Rows from block 2 of the text encoder of a small text-conditioned image diffusion model, named by matrix and row number. Rows with one number belong to one neuron. Each number is 500 + 50 x the weight over its row's rms, rounded and kept within 0 to 999. All counts start at 0. Numbers have three digits each. After the name is the row's rms in percent of the matrix's.
After each neuron's rows are labels from the 100 texts, of 14848, where the neuron reaches its highest value: "tokens" is the input token at the peak. Only what is clearly more common there than usual is listed. The data: photos of plants and fungi (iNaturalist). In brackets: how many of the 100.
# fc1: MLP up (text_encoder.blocks.2.mlp.fc1.weight, 384x128), inputs 0-127
# fc2: MLP down (text_encoder.blocks.2.mlp.fc2.weight, 128x384, transposed), outputs 0-127

fc1.370 085:527491477571521489456524448445419434457504400456514489502414426473560400544497379392505524473556532500470512499468471404469566490503460543525531522543450528389471498537479517571553641562514565487473432509568530500501497500510544582505547537567503521499429596559469514510554436473497425582542615512470538556470530552488402465539540516508470508516464555493482615505400522481463527489511
fc2.370 089:487470522521528497533447612535559484558408552587458540492528598433476576484408531593488474521483500449542507513423477503460557504520548463522456468520569491576454521477508382478505432502486515491528601477508456495524483503567380450464463481439521523541549520402522346529483574468519503477544429460472442409550453497518571509449421472487532544477554513537456409452538514444555427543427
tokens: "," (84); "arvensis" (16)

fc1.98 106:532448473556484424510433524468418514443502413451541558575431435508493361532524514377519545513530412494424461508499398452491547504432434515485413585519427501546543514512499467574487465469462590551558566505527438555420476567506492560600508562456528476507557471542512484498490486460548502489493479496455447543484470532466462518629474579453596492609573534552556561480499507508500480476502
fc2.98 097:479564443522508540456512471401607541519475551484466494482582517479544584432533522589522494540477604507530561523511522608469562475581556557470544434543616559410489605531470482505527562509505392469444553507446511480553478480526566414404483418472484538505487548455463439511520487510392492513469470555540532471499501466607494437460507484460518531423523464402466485465499567459476487580432
tokens: "asparagales" (74); "rue" (26)

fc1.360 115:524431513515459490423546440583637432505440521496514467512419492442513637423513567563515497642506526487468523501469474472519492482629503525544484497571481610454523464456499488480541524577476577433580473522465456462479502410466519529415479551520561494478574496492458545490466541553460436477478584577486479458443536443470414429491545484460534486498587500568547453475537533519458417547523
fc2.360 125:474561478441477561607497526433475524422541552572474503555576572542519422487453447445542470463499476495504450505490488494464472481467475451528556497464423452514479507501533486464446569504491455572417450333494557533504462599517512500606495460522376530541392463488556460489522487533536536482526445428540529532501506597493552494575474558498420441592374484479546567510534451423536500519453
tokens: "yucca" (59); "cactaceae" (41)

fc1.64 103:505564423516487607543492533527455478490459445520477468518571555494578586621464537516426508590445470512509522505564519537476395560504539569503586420517476427510535470492498427521376536511593515544430462499537450460515540530513522482487435452428487559511496540572434461470495547504451489453539523514565425508595430394542503508462486545491502435558594383473540435456534525530503431444530
fc2.64 106:512505635492516459481488494525549481502502533495486533470416432498447452449554497481515430431667523542448488565536454519559486489478467455465416567507543586568464542508471600484599489455412531436546455526441536546500525476507513553470560575474542417506496471455537509542487455498555461529463438521463514475386519567490552441577464442464503575418503592475491460546498495514425572576398
tokens: "saguaro" (31); "rivale" (24); "rhoeas" (19); "palustre" (17)

fc1.118 098:407461463464546516543565592529532431550492435514417438440540567478471542492455460590466470556475566471501552461451473488477558571523506554499521516528477567488496447484410413494445490559569424473588570521546505467478551393426497460520502430519571550490652537428548488519418498546457468513499485535558455425634495446517487489475491436552517423477541453497503441501567434510566461492537
fc2.118 095:556527572506500546481541452484494485452565579535573551531472417422531443489489575458466481472567424513481493571505559533549446454502432449518465490499467454544470553525556591473591521508462575581462452427420581479503504541512464518512528547452391549502306413455484499550521489527550545478482485460519538561345470540562484543601486573487492522576497476510472527514476505480440531481499
tokens: "yucca" (75); "microphylla" (25)

fc1.234 092:491520480428481397463560541417626459596504608453483539488493464542446535443511510583471499551558554564515544488520527448519572517542444516512522510423503480539523414508408503509542510543535471448568562488460588462491489427437535483580605502535504445488474475363455521474523474564493517563441442574475569456498503500380450557467522475501586585437546492554491482444491466468479418484484
fc2.234 093:500534519479558528547505476592426513490597424544529441459461495473502442477533482426536432496436467488552426478490497563474468496461480505528513479552456488533523496532620524488494551559499488549466451506554493501501499606605494416418341519513496538517464437620486454521541508557466501446576550381528461556508519522620536457521470568494445423616449557459480533496472505526504551397508
tokens: "cactaceae" (68); "fouquieria" (32)

fc1.173 103:461512419494550514545452464478504494455457529566463535472466474494450468503577511599625434499599502494537532391515510564525518520521504454556459630474470496445520468467467448573381530482536453505501492557429536468567461436513555392442499438514575557451565486484597446510600471524466555489499473450416557544527578455519529480467449503580440460525616530503553453473423470447503505513536
fc2.173 099:494424580543448519559433592473497521550551451456501471565433543455551449485444513465417510560406542586462489559431643405479484501517458498556493458494505507578419581534468581396544551529463581522504546492548443489514618474539475550554563495447479454549490466528390546442470541505446510480501484504511482527489557524503528538552503534457571469494360474527476527469500523554525557447433
tokens: "wall" (60); "heather" (40)

fc1.42 073:556552504537481481481564508356439562467596519486541581485570540437591486509432491587446457418471520587537485511458530569421405511471496511523597490538411560507559420517543479511508505566563543534427466473569560480518438506483476498520522548539505507447528424421453508503463491501477447512495542524446456515529505483469519505437406600571450426477428549518368492516475482533577509564446
fc2.42 076:470393546437476466484516489675528446520420476544434510550459469510374498542568550453542516552531541501475493477493496449561537423450579512512402543514510440413382568506485510485469535458408453550538487521560438565471490539539478515510493489515489543515527569569589468545476540532494446524573437439437469528468509512486502506542492447493516590498585488530585435464499520431417447406533
tokens: "asparagales" (100)

fc1.104 092:527387523434562535463479518456614557447485470527474452496666485496415574486477515537496511471427436536426469474485515551436407576447448566474497566507517451511442478523579518493546538568474431505546543488569528521523468535460582387516563412519487535475443519490524452568510511423501516562530438535547425480523484532508501475534543451479512551500506615466483467465475611435477424565438
fc2.104 093:524485500562437556469521451574407436481610508521462458482381479533575439507518507467528504476564559390566457509511439521593556442517540500576486455484475589468538554479468531533447521389489495533502452533458513483531528501498471563517427506501444470604438397514513486530464594563496455405470594500446499472523519477432475522528494537545520382534451429536496537522471409599510551447551
tokens: "saguaro" (31); "joshua" (27); "palmella" (27); "fragrant" (15)

fc1.371 108:436491471482472524425527479479505427523554483466539563514436627493549624438407494555481521473496583583503528419446498536444536488583532523470478407535618503558526469487526517497529423477422485397452493528449452503527564500471494428571532467575504531401572510432488422510441516523477493487452482561421516448566482503486543546463471505425516504506517527597463521486580426572491478528619
fc2.371 113:544558484453514503484546538605474515471514548548467478460570469452452470493480534423505485502558482479513460512522502430546511483487371541522465545448357485431480528546486432535449552494602566574543470473499553457426516449516514658548483538495486458564396466604483592528461468535592520506479545492554426571473510528568505436484487575530421503569480528430493509509504511378541521471438
tokens: "yucca" (59); "microphylla" (25); "fouquieria" (16)

fc1.170 087:455511550476506543456476451559465519524536450530489530447401435496479397501491498419506482499532561403518509456488481540533478487494604504574391491462496464586488536568439537520505462538514493543444457434484467469517545519528609507498555548478493465541416446484558450524446473491540446555562472393493538428534441418468526438510468487607470566506681562538564562442596529511465458536458
fc2.170 092:635527478558513506496464553471572424428518485486508466496541569566590572383603565544482456526478445550504529586471503455399535474486463535526565504468478522377469512505542530479489537444532565459587544486530490430512514537515395538494445455455463548435567510516488530487557484458472484441449497558515463592433483575569489491421499504422496386459395532509465463499454531486554444451522
tokens: "asparagales" (75); "lunulariales" (25)

fc1.216 096:471454546531439468527510463430481492484498492491503422535449462439506528429449505568488553535453499386468471518502465544433526488431487526516499579614537516500486511499539435446443474559477415584522455553499566606579464539438464563423464575458616487510489391458567500583466534485525499528484575506434456496508490552459453400469535469487564500504498689491531556540456505554555464464494
fc2.216 102:434562490533485492479532518552492462550450495522514595552568546474560442600515438531513515453584544606551556442428467471539493522480507480445570509439548419421533474397441515524534502476464609417416497434517470447523502463511532463525592468611431450498492550579476457508487466486412527582505472437503508519534550410568481606534418595525450482462547439521452451477494502437464519511501
tokens: "latifolia" (31); "vulgare" (31); "scoparius" (19); "sinense" (19)

fc1.109 092:552501488479513427533456568542365502412521520508466584528418608415549511539436531467446432535523553581501552469507511432565473488539462600562584548549439549574501554489495464520486513468473513481471432454455576396526474490622441425477571534519567442497557584480461543433462450528537513469483462544473548478559449588448496506500547440556495468505479479487550537446471576480479410480483
fc2.109 102:467535499472578480499481475419555488513514450491461296441574486500508493480466452571501476553458495507540524506522528516459519470455447395438473465486533441595483491468476512418572529482543506658560593535493425524473484544478569591490534555416447493540455539551599456490557521407511539534441485534503440463479522409571453465461502549456482556566520548471477442468483488521560465433531
tokens: "," (100)

fc1.199 101:476522446508491499423479578381537559537472471573419482492393547467621492541382438488541574570410558514520437520418493506509399535544482555499540533561563550362467492502477450497522506527514475538503575516466437498503491473414528503597501491478589533535535476427430480508447451508513460472447486466477520538550495449528495541441455565513494502468511464615423478546515472627524507528472
fc2.199 096:579508554505484531533518452598449463468444559485568568548546462513435524467530533510482493368631477524477614447475498553516592432531463433484548464511474418563503496532510538464422551434541517510505393404515529523468488568607536466464511499493473447506479489544571463480573530528497549570505502463508500553477523522500518436554448480490547561567517527427579479460516454367389449558510
tokens: "cactaceae" (35); "brassicales" (34); "uniflora" (31)

fc1.253 085:481556454519535539533570512585527454466415456510547558480579613472474551491465528582445522484405445537445511397447499445464533523464564515519523446449537513493515448473567514455507482528450420513444564588491495505486562487599501500401585467529594548473578441519486524431484512489511503533502505552570420432518513524444472514547476440485550526525528553541538408438543581466509453470328
fc2.253 097:524461463490448482450522482437479475492544495505437492533478364498545508499546541442515515522586564499559513576549483490548448523547461519459456601480456540519528687462426435505452577454543538451496469386457535469524464508401507602556420538462413515536487495521530488598492465515503444455431469459504491550469510407566537509490533543471432462494457445501459594509482451495501533503639
tokens: "saguaro" (31); "apple" (27); "microphylla" (25); "rivale" (17)

fc1.96 102:464497486495505499397517469555372454536485512623495515466414522504588554530472424479508491402522549480473486555471524457516461519497463579461520532502433597472430527499516552520442618541500559486487389474448528528515556552534490380411455521539454498442616547558445456532443518539428489568506551508535530536533473507485417396465557466569532534526520554469499546545530445482478451497603
fc2.96 088:535505524507497519596512523448592399485507485459490420539557486478442435485531517487461453609483385553490573475542467513479564509487490513517503513528571436630565403493427443496603398390503512544523587505526488520510465510547491594541525547401498436494427464452571518445468519462654537465547442510546479454447502493496538537538443515478466495480459491548512456461535501486516466512394
tokens: "," (74); "aspleniaceae" (26)

fc1.125 084:438522447578593535400532565515531454556502509483471500483442543492483514607524509542465487420450477482469410487491470390469472500483480528598507534493427580488452378470464514511535545536486540459508542538409486534388568570537530448504546596508577518447564549439442453491476544469404450529518488520454544556542505551579513579502561578467505507415535548488383507523591509535536444513491
fc2.125 090:566510608416438555554463477513468511335514470584518569552523422489501523455480491465537488542593523524472545494616486552479541498465573545425528420472524442506493523513554455544456535460539442556504483439581516485582405432508441539466458418419441511509517410512518492493518600565531466458533462466512436535485450489459513510488466409429468505490489461500584447442570474438427510576495
tokens: "cactaceae" (100)

fc1.112 105:479513527560459483435583475624467504536508515547427458589648480477480509403503521482479514536532436485451464415528598504469515459528566515415523544517590506464436432399544526497407443456524446480486538423489476487522592497534569516480521410490530503479402496454515481573446450420483448547523565466498484532567530441524532491589472400507486520549496538549436456496416436535492515524575
fc2.112 109:523500428512567528564479540485533491555545497497518582471424520513562462640474449456485516407512547526529548656510431467505406508499491450520471479411439550498532580499498504448509585471483519473470438598493553526458446469407461532483555572496384493491498419578452532494529538460557558451486457496516588477441508544479463569582531578500512505457495521473527562474570541431446584487414
tokens: "symphoricarpos" (28); "lawndaisy" (25); "bidens" (24); "agaricales" (23)

fc1.3 093:520562423524434528436499456533532443537519461508406572534666544431527499568600493506526562469469443463501507463506505499540538501489560479533506493500581479581446506526435494518586523447531530585553477491441411353576479506451573504500482411543513492568522465480392409521545561452501509564491427507528436547474588466479458538508506501474524524397471558455549476444505504422486491556458
fc2.3 086:485488522465561496630454548457521527435453418529612578464383495599504404477477497546478430441551538533570515546494562538520475544539521492403477456465418480461554553467538491453407514494474497503496509522513569469462583508463426510472505526330494453523520487552550540470477443555505410406615612518490510498548569551546520476475471521515458500472555493509470488596509499526530487489473
tokens: "sonchus" (53); "pastoris" (29); "<end>" (13)

fc1.56 123:494502457434488522455542480534544476365470545474626506459442487522493526504490440469476462545479383538473454466456490466577438588547488535550554505465484477606493477551517494565450429497566463520597533569570536453508522486517512457536408586406581492518533530522475597474495603432509541417449425531537536500521534454477461603491534607534512458474527439476417451429527571461486507486504
fc2.56 115:461516493537508491542442553477455562572617449519423416582535472505512507506520531588512525485487533510438503570587484517494542456511540472506422497460546527449500460487482465468570549493442460492495388387402504552464475581515564486473589447462455567491480438490552451468540500486482509518536596543478511436445421552537527463515498312459452558523430554498601500602471458548486475494519
tokens: "inodorum" (34); "plumbaginaceae" (30); "snuff" (18); "lucidum" (18)

fc1.87 091:403459442512470482485501555468617508577427514527375522479507494478623505542530465566433548469531548505452558639522520492438533516514462489486473425576537539479572494426517499552497528576455499451547534422487543395584529426396532510455561489450499499462512518468465453501439488518393561541430597512466465454451485504500469557541398491488520512476476448529449476565565524576458512454517
fc2.87 102:496569529463481502515457491528380407449498516479596549475460498561420470430413500458566487508527463471578449396460547473590357497485503544484562506490381472574457562525487523455435508514578527553486471503529414563436518569591533493567457496556521491495458441480506483439554499479593495449547417446500485581525476503454511453458522499507458491498457619480522516520460436416509536520414
tokens: "cactaceae" (100)

fc1.17 115:414548515493512516411559533465464423538455426481525513481576571491463648532429428559508464522457504524504552452495471446512562473500504508522518477498532516453543495464421553477553504439423565487510571549416547423490546490500544491483538488451577436407494474486490455546511545525475450505497623516463529418492499496418515488498607512532557404501535540596418434528545507616557491583400
fc2.17 109:573520516567520451549444565512513534473430527620451492455455469476474394457605488442536513461499484486504456557544465558521508464438518475536472471419405493469482500519497535563503550524563469569460408373522487567460429531565492499587482492479390597584470468483518483446510459518511584514520446466456371512521515519505496517486416520493459539525499525360528503508463607454497561446566
tokens: "yucca" (65); "muraria" (26); "fouquieria" (9)

fc1.185 083:549522523604429460435489573462452503520587545434554514450429538501570454424575501522435545542483475476526478442519528472504489517504610477563539521549505428475504525573521508499620589470510496507409449594554488561455429459446447591618518465547529532437505561502528486568505474499526478486561441444548522520455488449481488550496492494535439477384495608474525584469482454454536415591514
fc2.185 093:476438448440553509474578431570571517526484443570355564590601405450434517570441509526623476412522554528500549531415457497481503520539471449533534542416497543476497509501491512546411488512482569515533526437549524419548559545471492465407485548451458512516560498498485485525511585565539456503500571534518465536606457518567541496450487532474535548535517409571480379485517494497530519458471
tokens: "asparagales" (53); "family" (47)

fc1.317 086:471575470520482426437472539436472508547545477557385474584468487473603567508566513459451516570427523475354495541510404521578491452540515505518490501501530459436456472532559516546555517458503438502504447514472435502517504562454474559509485482477520526523578387460460522564560506533476527466492426504485495522585530618522503471474581448498464465349596384594500432484472489518476477459514
fc2.317 090:557490546470463533491465448523554476478427491500581422407437490498464438484369506469530512468522555502612552455487570479438477531512441517492566455521586473556424455446482485497403536513540568557568505501552533450483530488595478450483572456521518482529390512481533485414486483556496520541475571491529457527470478383473440532501382499503379550598482526414493553536481471430544552568457
tokens: "yucca" (100)

fc1.358 090:520570375479489534568502569437607560495521537552452517418594436533552488433520582583488434609533460471471480492539516424531548450563461498475504470528518530458536472535548503528468488437496455521475436537471442458543534485559491441535462535503490522513383445545487543597502535457569503517474527640548448518551510348497516499491515423500459412493494494502456404497456549408535480491532
fc2.358 097:478466609514468504461460446505496477514539402489566437563435560511555515519424443474506437385536567533573428486441473540554431563505490510524610533448518505542425490464429481504558530503379533495565462415550468542459484431473468564436546472525530482524576521484587507458556469509456528427537465445543537562489548620435551464564437492526442596548497508489460524522517465588497578478542
tokens: "cornus" (30); "marginalis" (27); "ebenaceae" (23); "fig" (18)

fc1.193 084:453495392515517482547531491412484514466470504543424484511535492464464500541545443580498506594478509560315539440509437573458470537514445514515441518451372485364495502470598496490488569587454498418505567557550553494527486584572537462445475464538490510508511465407544506511485490498542558479570579462532467510440485536464464503522462432485558539473439498418532477569424605512494506478528
fc2.193 090:503471563491437474410494519559524526453449477514569488501452480508564482507464519475495506507562530415670424524514519500529526520409525524480587431535619553559450520433411458509500418499575532568488448438436414534539471530460461499602554530555510510525503503504483396488455470479417457566440468497458430457518474410477541540456536528536430495516521545572456523370545511569456483551465
tokens: "order" (57); "liliopsida" (43)

fc1.28 087:533450425547573543545486554565453433475443569541482505544450406510557504484541413439540489473496519579563443478516441548594517583531478573472526504479546448493464517484497491553597525455456501557443445479536470484467435475517413529490509403509569502480547498433502506516508431392519421383496486383494604481511480583591463565510558374520524564448462522486547510564460518465516518541520
fc2.28 090:463543454528458485471385443468551588481498410463509386487532547483492434557540515577459579507416474445480571481478574415414530406535502459507454524556512510530484527537507442479458428569566467483454519497490427512551511556508566460579482564436477570511497401500515477502504529560440586564532472571516406500505500411445547482461454565519557506561429477562408442445518513520444412532474
tokens: ")" (70); "picea" (30)

fc1.184 093:494419513487537468575543523440454580428428383462477490477521505548521400514501482589528487530527447449559448471565501578572501509430478548524451507496514479387487424479500569567618597456472496471493459467508486495508483524456574534484492543460487567467458492552567530429538433512511527589595531556557461374449436497498570461562555528438527504447497535499441578499509528570397525548471
fc2.184 095:493517507532507539367470468551499450589495587582563504515411491480468580459556472460585480428452561471475476473426548431496482479509503538545581439467510471510470594499457462553448410488507499462460543485566546561504532429534479494456527398570524511482540469455543447548494509441573410443479411404452497542504474491422471551479433550489498466566456444543440380482453510560601434477489
tokens: "centranthus" (33); "viscosa" (32); "liliopsida" (23); "papaver" (12)

fc1.271 107:423514550423565497453436508484459547532469570572533510522440498536483462493392421556466507533584492589479476510538518553533533584565451559441469490391449492488434499446523526449508566578563487531543525487478463604487537525403543449544501476466447451495481514477540619461602565531454449499494518463547547563492397438518520479585447419467544439437536521482478539442516518465416470393497
fc2.271 109:583485410564442584532536457566548451481659430477494512444493516480527521487510495491488550474407535415507504512495502411467443511514580484542557572540559536587567437539514479592541410526428532417412478487492499490518469516496558541468416471528465532502546479570459468493482534407577555460564493511455464522503452529455360496467514585576545541538519503597475465545522521538532567508452
tokens: "cornus" (68); "ovatum" (28)

fc1.178 114:429539483510470546545587409529468555561470520473588502521474498469450448527466530514509434407465563510585482534557491472500447444524446437477509474569517554549496497524344554489485526401455582506443572528556532537528439541492459470608597562501430457577458502424411394510483539494471508595469581544507481497483569546550472436446471524548598466513443541472515418477526494435498510492491
fc2.178 115:568519503401504426423482583497579394527442467540496531490534495526504504447573482475498530569547515464437531475446529517499598486467447557455459556459493407479504531515641459477488570603419459568477412467511461442447564519464459513345361494541565565502517508490501591502515526518511484459562430461470555511532516469446534571577437512521447489462512515514517530533566498545489504563467
tokens: ")" (100)

fc1.81 097:447489422504491523381486501541410428526548436453534501601547442495535508475566531521500510565451515470467543476491471506571425424539493612483525551396459441410534487525517493590488502512528539499526437504477504438551516517438617557456513509511565468404501564518463473515473557598514635448561448574533495464570384494443564475493509500419543493528513481566516459423506463504424528518536
fc2.81 094:514596493559480409601452516485572459529438560598501504487460541546527511453479424491522509482569552513555437527484540510431547520470551462467535434547559623550497511489491530442521519499474506509458466500491500585448483472517383477507457461420535441589502398554560527550519387420473410499382505429544450443410511518613474503523478483565443506498509482457466450493476582506538449523438
tokens: "," (100)

fc1.36 083:405535513458456487474543506479394393461528558535590472537438437486517524505558601441466546452511529513440554495455532423487536385520477493512480513541461549494487528513516547448541537490524565477488529467549508500441542461528409657425443561451478533516521525548456503475557454535546466567548524487534499511434592457510460441577508406562456539501499438427607495406531520599569510463455
fc2.36 083:601523401568588465563504487533594560582474511448442549416527547559458528466474410587528461576479474502624445480493477524526462625517544517467536544472517480520538465479438443509458436578498461530549504479436494475578458553433507428516496477581541512461480556491470516463503528482506492539506520488445565484536418544476505635509415568487482480466436504611460491544495506401478409508534
tokens: "," (100)

fc1.105 071:480484546515490402499551458466511582555438464598523498408509509503481444480521561463502511482532479537620554519460477483494455551514518438486559600466445488493492407553443483386508515525481464585453566496552484451502550560462577568426456491619541570387539531499481542502467448412627529445535589496445461523456502522487524468407451509542518552559504463429444437472503499445523431536539
fc2.105 074:472431497343530558427532614532484499468566540464586587459463484525566460489526440543497514527436480446524491440535451521486570523464468474528435461548533505476474515488576487616486454574466563417515447424448484497538524442538440458517547531470448490531523547475497468458465469556414489620519420441443547511526487522514433462578447438465601454433469557584518503538472590505444446463473
tokens: "order" (100)

fc1.155 104:474557555430400573469514493431519504494555485498483461541471468477487543346527461615455517506448553449471698538522483477380532567486491544530498478510519548497528508568462490467414516444556483457545444551537500531441399495536501504495504488522522497474547516596431448530476468577522489523540544402471464366470500449516480468503543419508461514490505427527500587477545587510487438489484
fc2.155 108:507466481471499401565525501553519535590468519537522546440511444551537509573487539524482486521532510537506329419500423533545477481510426382495496632510521575473528411516537518486566439487437551528514577517479481478500388524461556542589502548519428479463536532403502515480571482517491491478455569509525570607561486581500486511528412543497545499466447484486389441464449471474600519477497
tokens: "sylvestris" (100)

fc1.262 091:547547489525527493369541455530483487490473436566567500560577619437618489565574541522509525547535498393472533589450543502487495529479498487574457459547493470498500461492488475474462504554440482434518504520561549537527525546519536463482565612405540518489507516456529421489485529465509528446511592438525508562522461543468487497411417508505481417384493454436516547394509551418454522377547
fc2.262 083:426488498462441519587449456461474507480521542525414513408483458465493539410407433448554506499496522675468439499476421414497473543484548535509494541429520516588436537476473578480523498452564545556481432520533486477457483461577452492501479493590442518501541430515517479517495499425505438534515388532502540466483485435548469523630589467506543550582490569521510475572442471491493531570383
tokens: "wall" (37); "hart's" (28); "persimmon" (23); "bermuda" (12)

fc1.346 094:486505468483448373564369493556557480440517498567521516436477571471556401549565509545500521583473530520627464536425476514491523442498426485540595524516490481481459591480474545459516513554519523532496496525492506517565480552499447432584516576458522538499458550509542582444497454482566514438439601472480551478389479527465486472518460511547456468482543476525535562469636440463421444409552
fc2.346 094:466507475504462475512477492472433432470543513464498480512468526472446603512364517564617507543463450549476524371501526484507494517499507502570472479589460424576496519520479460449493524550472497516543547545507548512465522489482553585465519459506532494463564559472420485509510499501457469533524398436628482511606448530613542454442572462474575509622478560477482479432589491618593505549467
tokens: "order" (100)

fc1.148 083:528463497534451453557520539340494462532601493466501575439372569489476510526469516590586498428505445481517500392514429427536568420534481500461506496537551450496520485500485456507514530560570445479497514528562476575493523547531518522506411406437445540481595468510591457533501493588515503432475590551501458404506608540521519540549506454468526505394494490479477451520508442545438471546452
fc2.148 085:527592467474535541430530434644454556507442510579505432541551401438563524448541493417459497494479428524548530606481585527450466564506502513543507481510482509502463462489462573549477518516459575512553476468429495446545548524546447460472546553542494527522397550525387487503459496504488461547541456409523421586497474471478529433457535587524438547653432498531510538472518551550531570499539
tokens: "," (66); "lycopodiopsida" (19); "leaf" (15)

fc1.363 087:532438520544597459530532460527506449481444535466485531519500510522483433413499477460513546466394476517469478489411542489460558463511471508490494527524576457551409497551542503514417477458491546487489410462406588421546474540490612434443568530571498534574510522453535400551497538545569537610492528575561525513527427449462501475519546412456433600530500402390580473469489544548434517517465
fc2.363 080:414595502513466554432454524522506513609558515487502422525545547499574560538452510577515536552549538497565549455537474468547448528509486481526546437474440557493598566471523466524569461523510453555500506567546475523468509521508451507617416478372605520451492478518477481529502496428429432380491582478432405457522519544555515493473518592553492398560481629500496474461470500503528445486532
tokens: "asparagales" (47); "cowberry" (33); "ericaceae" (20)

fc1.165 101:527481524537436475533502477551548541474476476448469521524414448501479507569483507563560489534507436565457537510524584538528501586534560476457465403514546498520510372533459459581548483433477618455511627447570521523502460557463526567446512454472529583439501483534503469561488507492481419549531386386516397484474473495488442518528455537585520575533481485467432445600469491481461521494635
fc2.165 117:530514540435654534464449547481473524552481523514570567483535560481563544457524441444473531452532506385548488531525526496525474447502489571535450509562513512580529509523489496519460611560605396445504438532464504504535507536535448500500502558531465418523494544543476559504472496516610610459435503637550528574493473472483511498484538455442553430503538421562524566408525443530380469536470
tokens: "maculata" (70); "polyporales" (30)

fc1.197 093:437503500552401575491499563468512470448474540546489385494590419426436469375557493588476544535473412436530518507451374553497525549503558524489575528595514544473446542543436460530511509487564488544537494547568450439524562493528511496454402562482491545522523416559485485481506489442512555544469486468492515430508473503466539549547443463548425498487499516555477392538432471519624547570559
fc2.197 084:505516549466545443547527500522454464595517492473505611592479490481566548587432526502528497513537560522475490463526602458524436477574551505514466506378439521438596464400569541422478447516448522389484472418463542556468422469498555472482576423501506452532482529403476435489493469588451430466459535487471470589540530532545468529462459546489498486426439452552559594494535472473443433463435
tokens: "sylvestris" (76); "nigra" (24)

fc1.164 086:521479510447556488477498490624391437449481476469423469450538559484435489499570525445498547540433540402583446420575402543491449475531500426541567539489557521592497499472487465495486462455542532496453437526533434583541437546502463491473421534457480463570522501446520441537549481403466535433598511510478466537437508576571504531508488587446454517521610560493564414586572531512506533496469
fc2.164 087:535514491606447488467479487374526498527548522481549522522436531510568498492453429570517445500530545512476494510494586406434566522473444582456436400509572467468431607481509467456525531572419457595516568464454555413503536505477473503458553466518495502422555590514472555587483545575552437554423449490482537479562512419468493490506533477552558453532478559441527557418429494498593587485503
tokens: "saguaro" (31); "crescent" (25); "sunshine" (21); "raspberry" (13)

fc1.350 107:503489564518526443499500538420622508491422569502485538427516642484535712427488485486453567488561539500564464437488606558542487513397512513492484463535554463551402544465456474416519445450504521498589504534471487464577402463522462477554475504465479434452428447524438539450493476433503525440516469516457474533474575522496519476465494483503568553486508538517487554509460547531433515522426
fc2.350 101:490458416503509528489507503578392559546483475494541476485504404454420384488533503466542482491395415467444493548518409468553512516561465473489551526459444497466527476490519499502486571560525463492392494448599458582460558512473475451579509567502422502594510464443510527483616575491474473533440549423543530483520544445428475478506526530585497419540554552478527447549417397540537480435580
tokens: "centranthus" (33); "chamaenerion" (32); "conium" (25); "plantain" (10)

fc1.7 100:524506503530470382486529478555426448497495508415410516469603489509413553616497399519565447503468500502502572506477541512545451556460497491498501542477348407554491441510458494513422497504484539410475564516515519462550440503449474515586526531461493499484471524504518482455542509506611553428560551483537509572544501534509501470465585586522422489519496495471543558542505554503380455591375
fc2.7 101:505489494489524575448425549466618540499481525544556557529406526500594435424527535497567524526536443543474452527564480497481597494508475510552446520488603549523501557526542569465572467530529533593552510540501430496537567557548581482517481543504503543471535412494499544568515511491372507545455523486425451470455504531445539462530447417452642535489596500513452473412496501567487573442599
tokens: "asparagales" (91); "droseraceae" (9)

fc1.238 085:573458500499518536501432464480475555412458551528510527524513466532483340523504494453498489480464435417544458472490481408527539501528491454578594537534496585519400592527422522450540577477458539619534521430476513525501525533561595518534481443542635462468558465531504518472499453498600450499571444475549419506471544431451463464441484412512443442440538454458521549536582551509500484450526
fc2.238 088:482496576577440526510484480505547516527537395466511558592447485474537643409545460597467472519455528460421516482533545626492566494512559542510503483498488438464581485532568462516445506461529497483475590524569476439461514507493429438488509564358417538470503589392580488528562540460453523517484542548455521532513498462564479527467530590461540505575443584526520438416498475500528527533524
tokens: "asparagales" (100)

fc1.263 114:476510571500514325541461452475582480541510479518574423492470457443586527478398455554501535504462544456509535530485424433556586510467470590461536482471512439472460535467522499473614488468525543543489509559477455599538462480531470540567345542451500509529474404516514603513503475487548558512526538472438446584524493474476448434560442534402433519487515614499523515458493474512537558492481
fc2.263 114:529568471505434508485492467534474475480523508441400608529557490570439375544551569443474528486475487539534471411431532530482446502553502423546529543508511523498531495530464419487432510463409417481530562382491524449507490561447480494519631424547500532461525575513445454465440499448481468547461451436573547459480544443543462549543470525647553404502547478473516468535557542473514458453587
tokens: "latifolia" (73); "scoparius" (27)

fc1.220 117:531485484469521497481532503530555428527497420485477542516474582485551558518450582557533482547506434429459435438565512512507544516504487577523462499505553463485495479495401423487470458502519437521611520569441440493520427509465478580551581510459560401566600518526526527495449548616493448392493610460487465449389531560489471470489601482553427443536545448476414449420501465461532554543541
fc2.220 108:444550445494466575517548511520419623438422553549503471465548412545503506477547417443462516504483530552544485574516525465421479438546464444496516451518505466543497533504578591498509526531447496547410484406522618489481470538548456425545497483475397602445376420496531521544511461446499519494511445563561533523592435519522507431509412536500473532509475565469562527578462484571436469519428
tokens: "cactaceae" (100)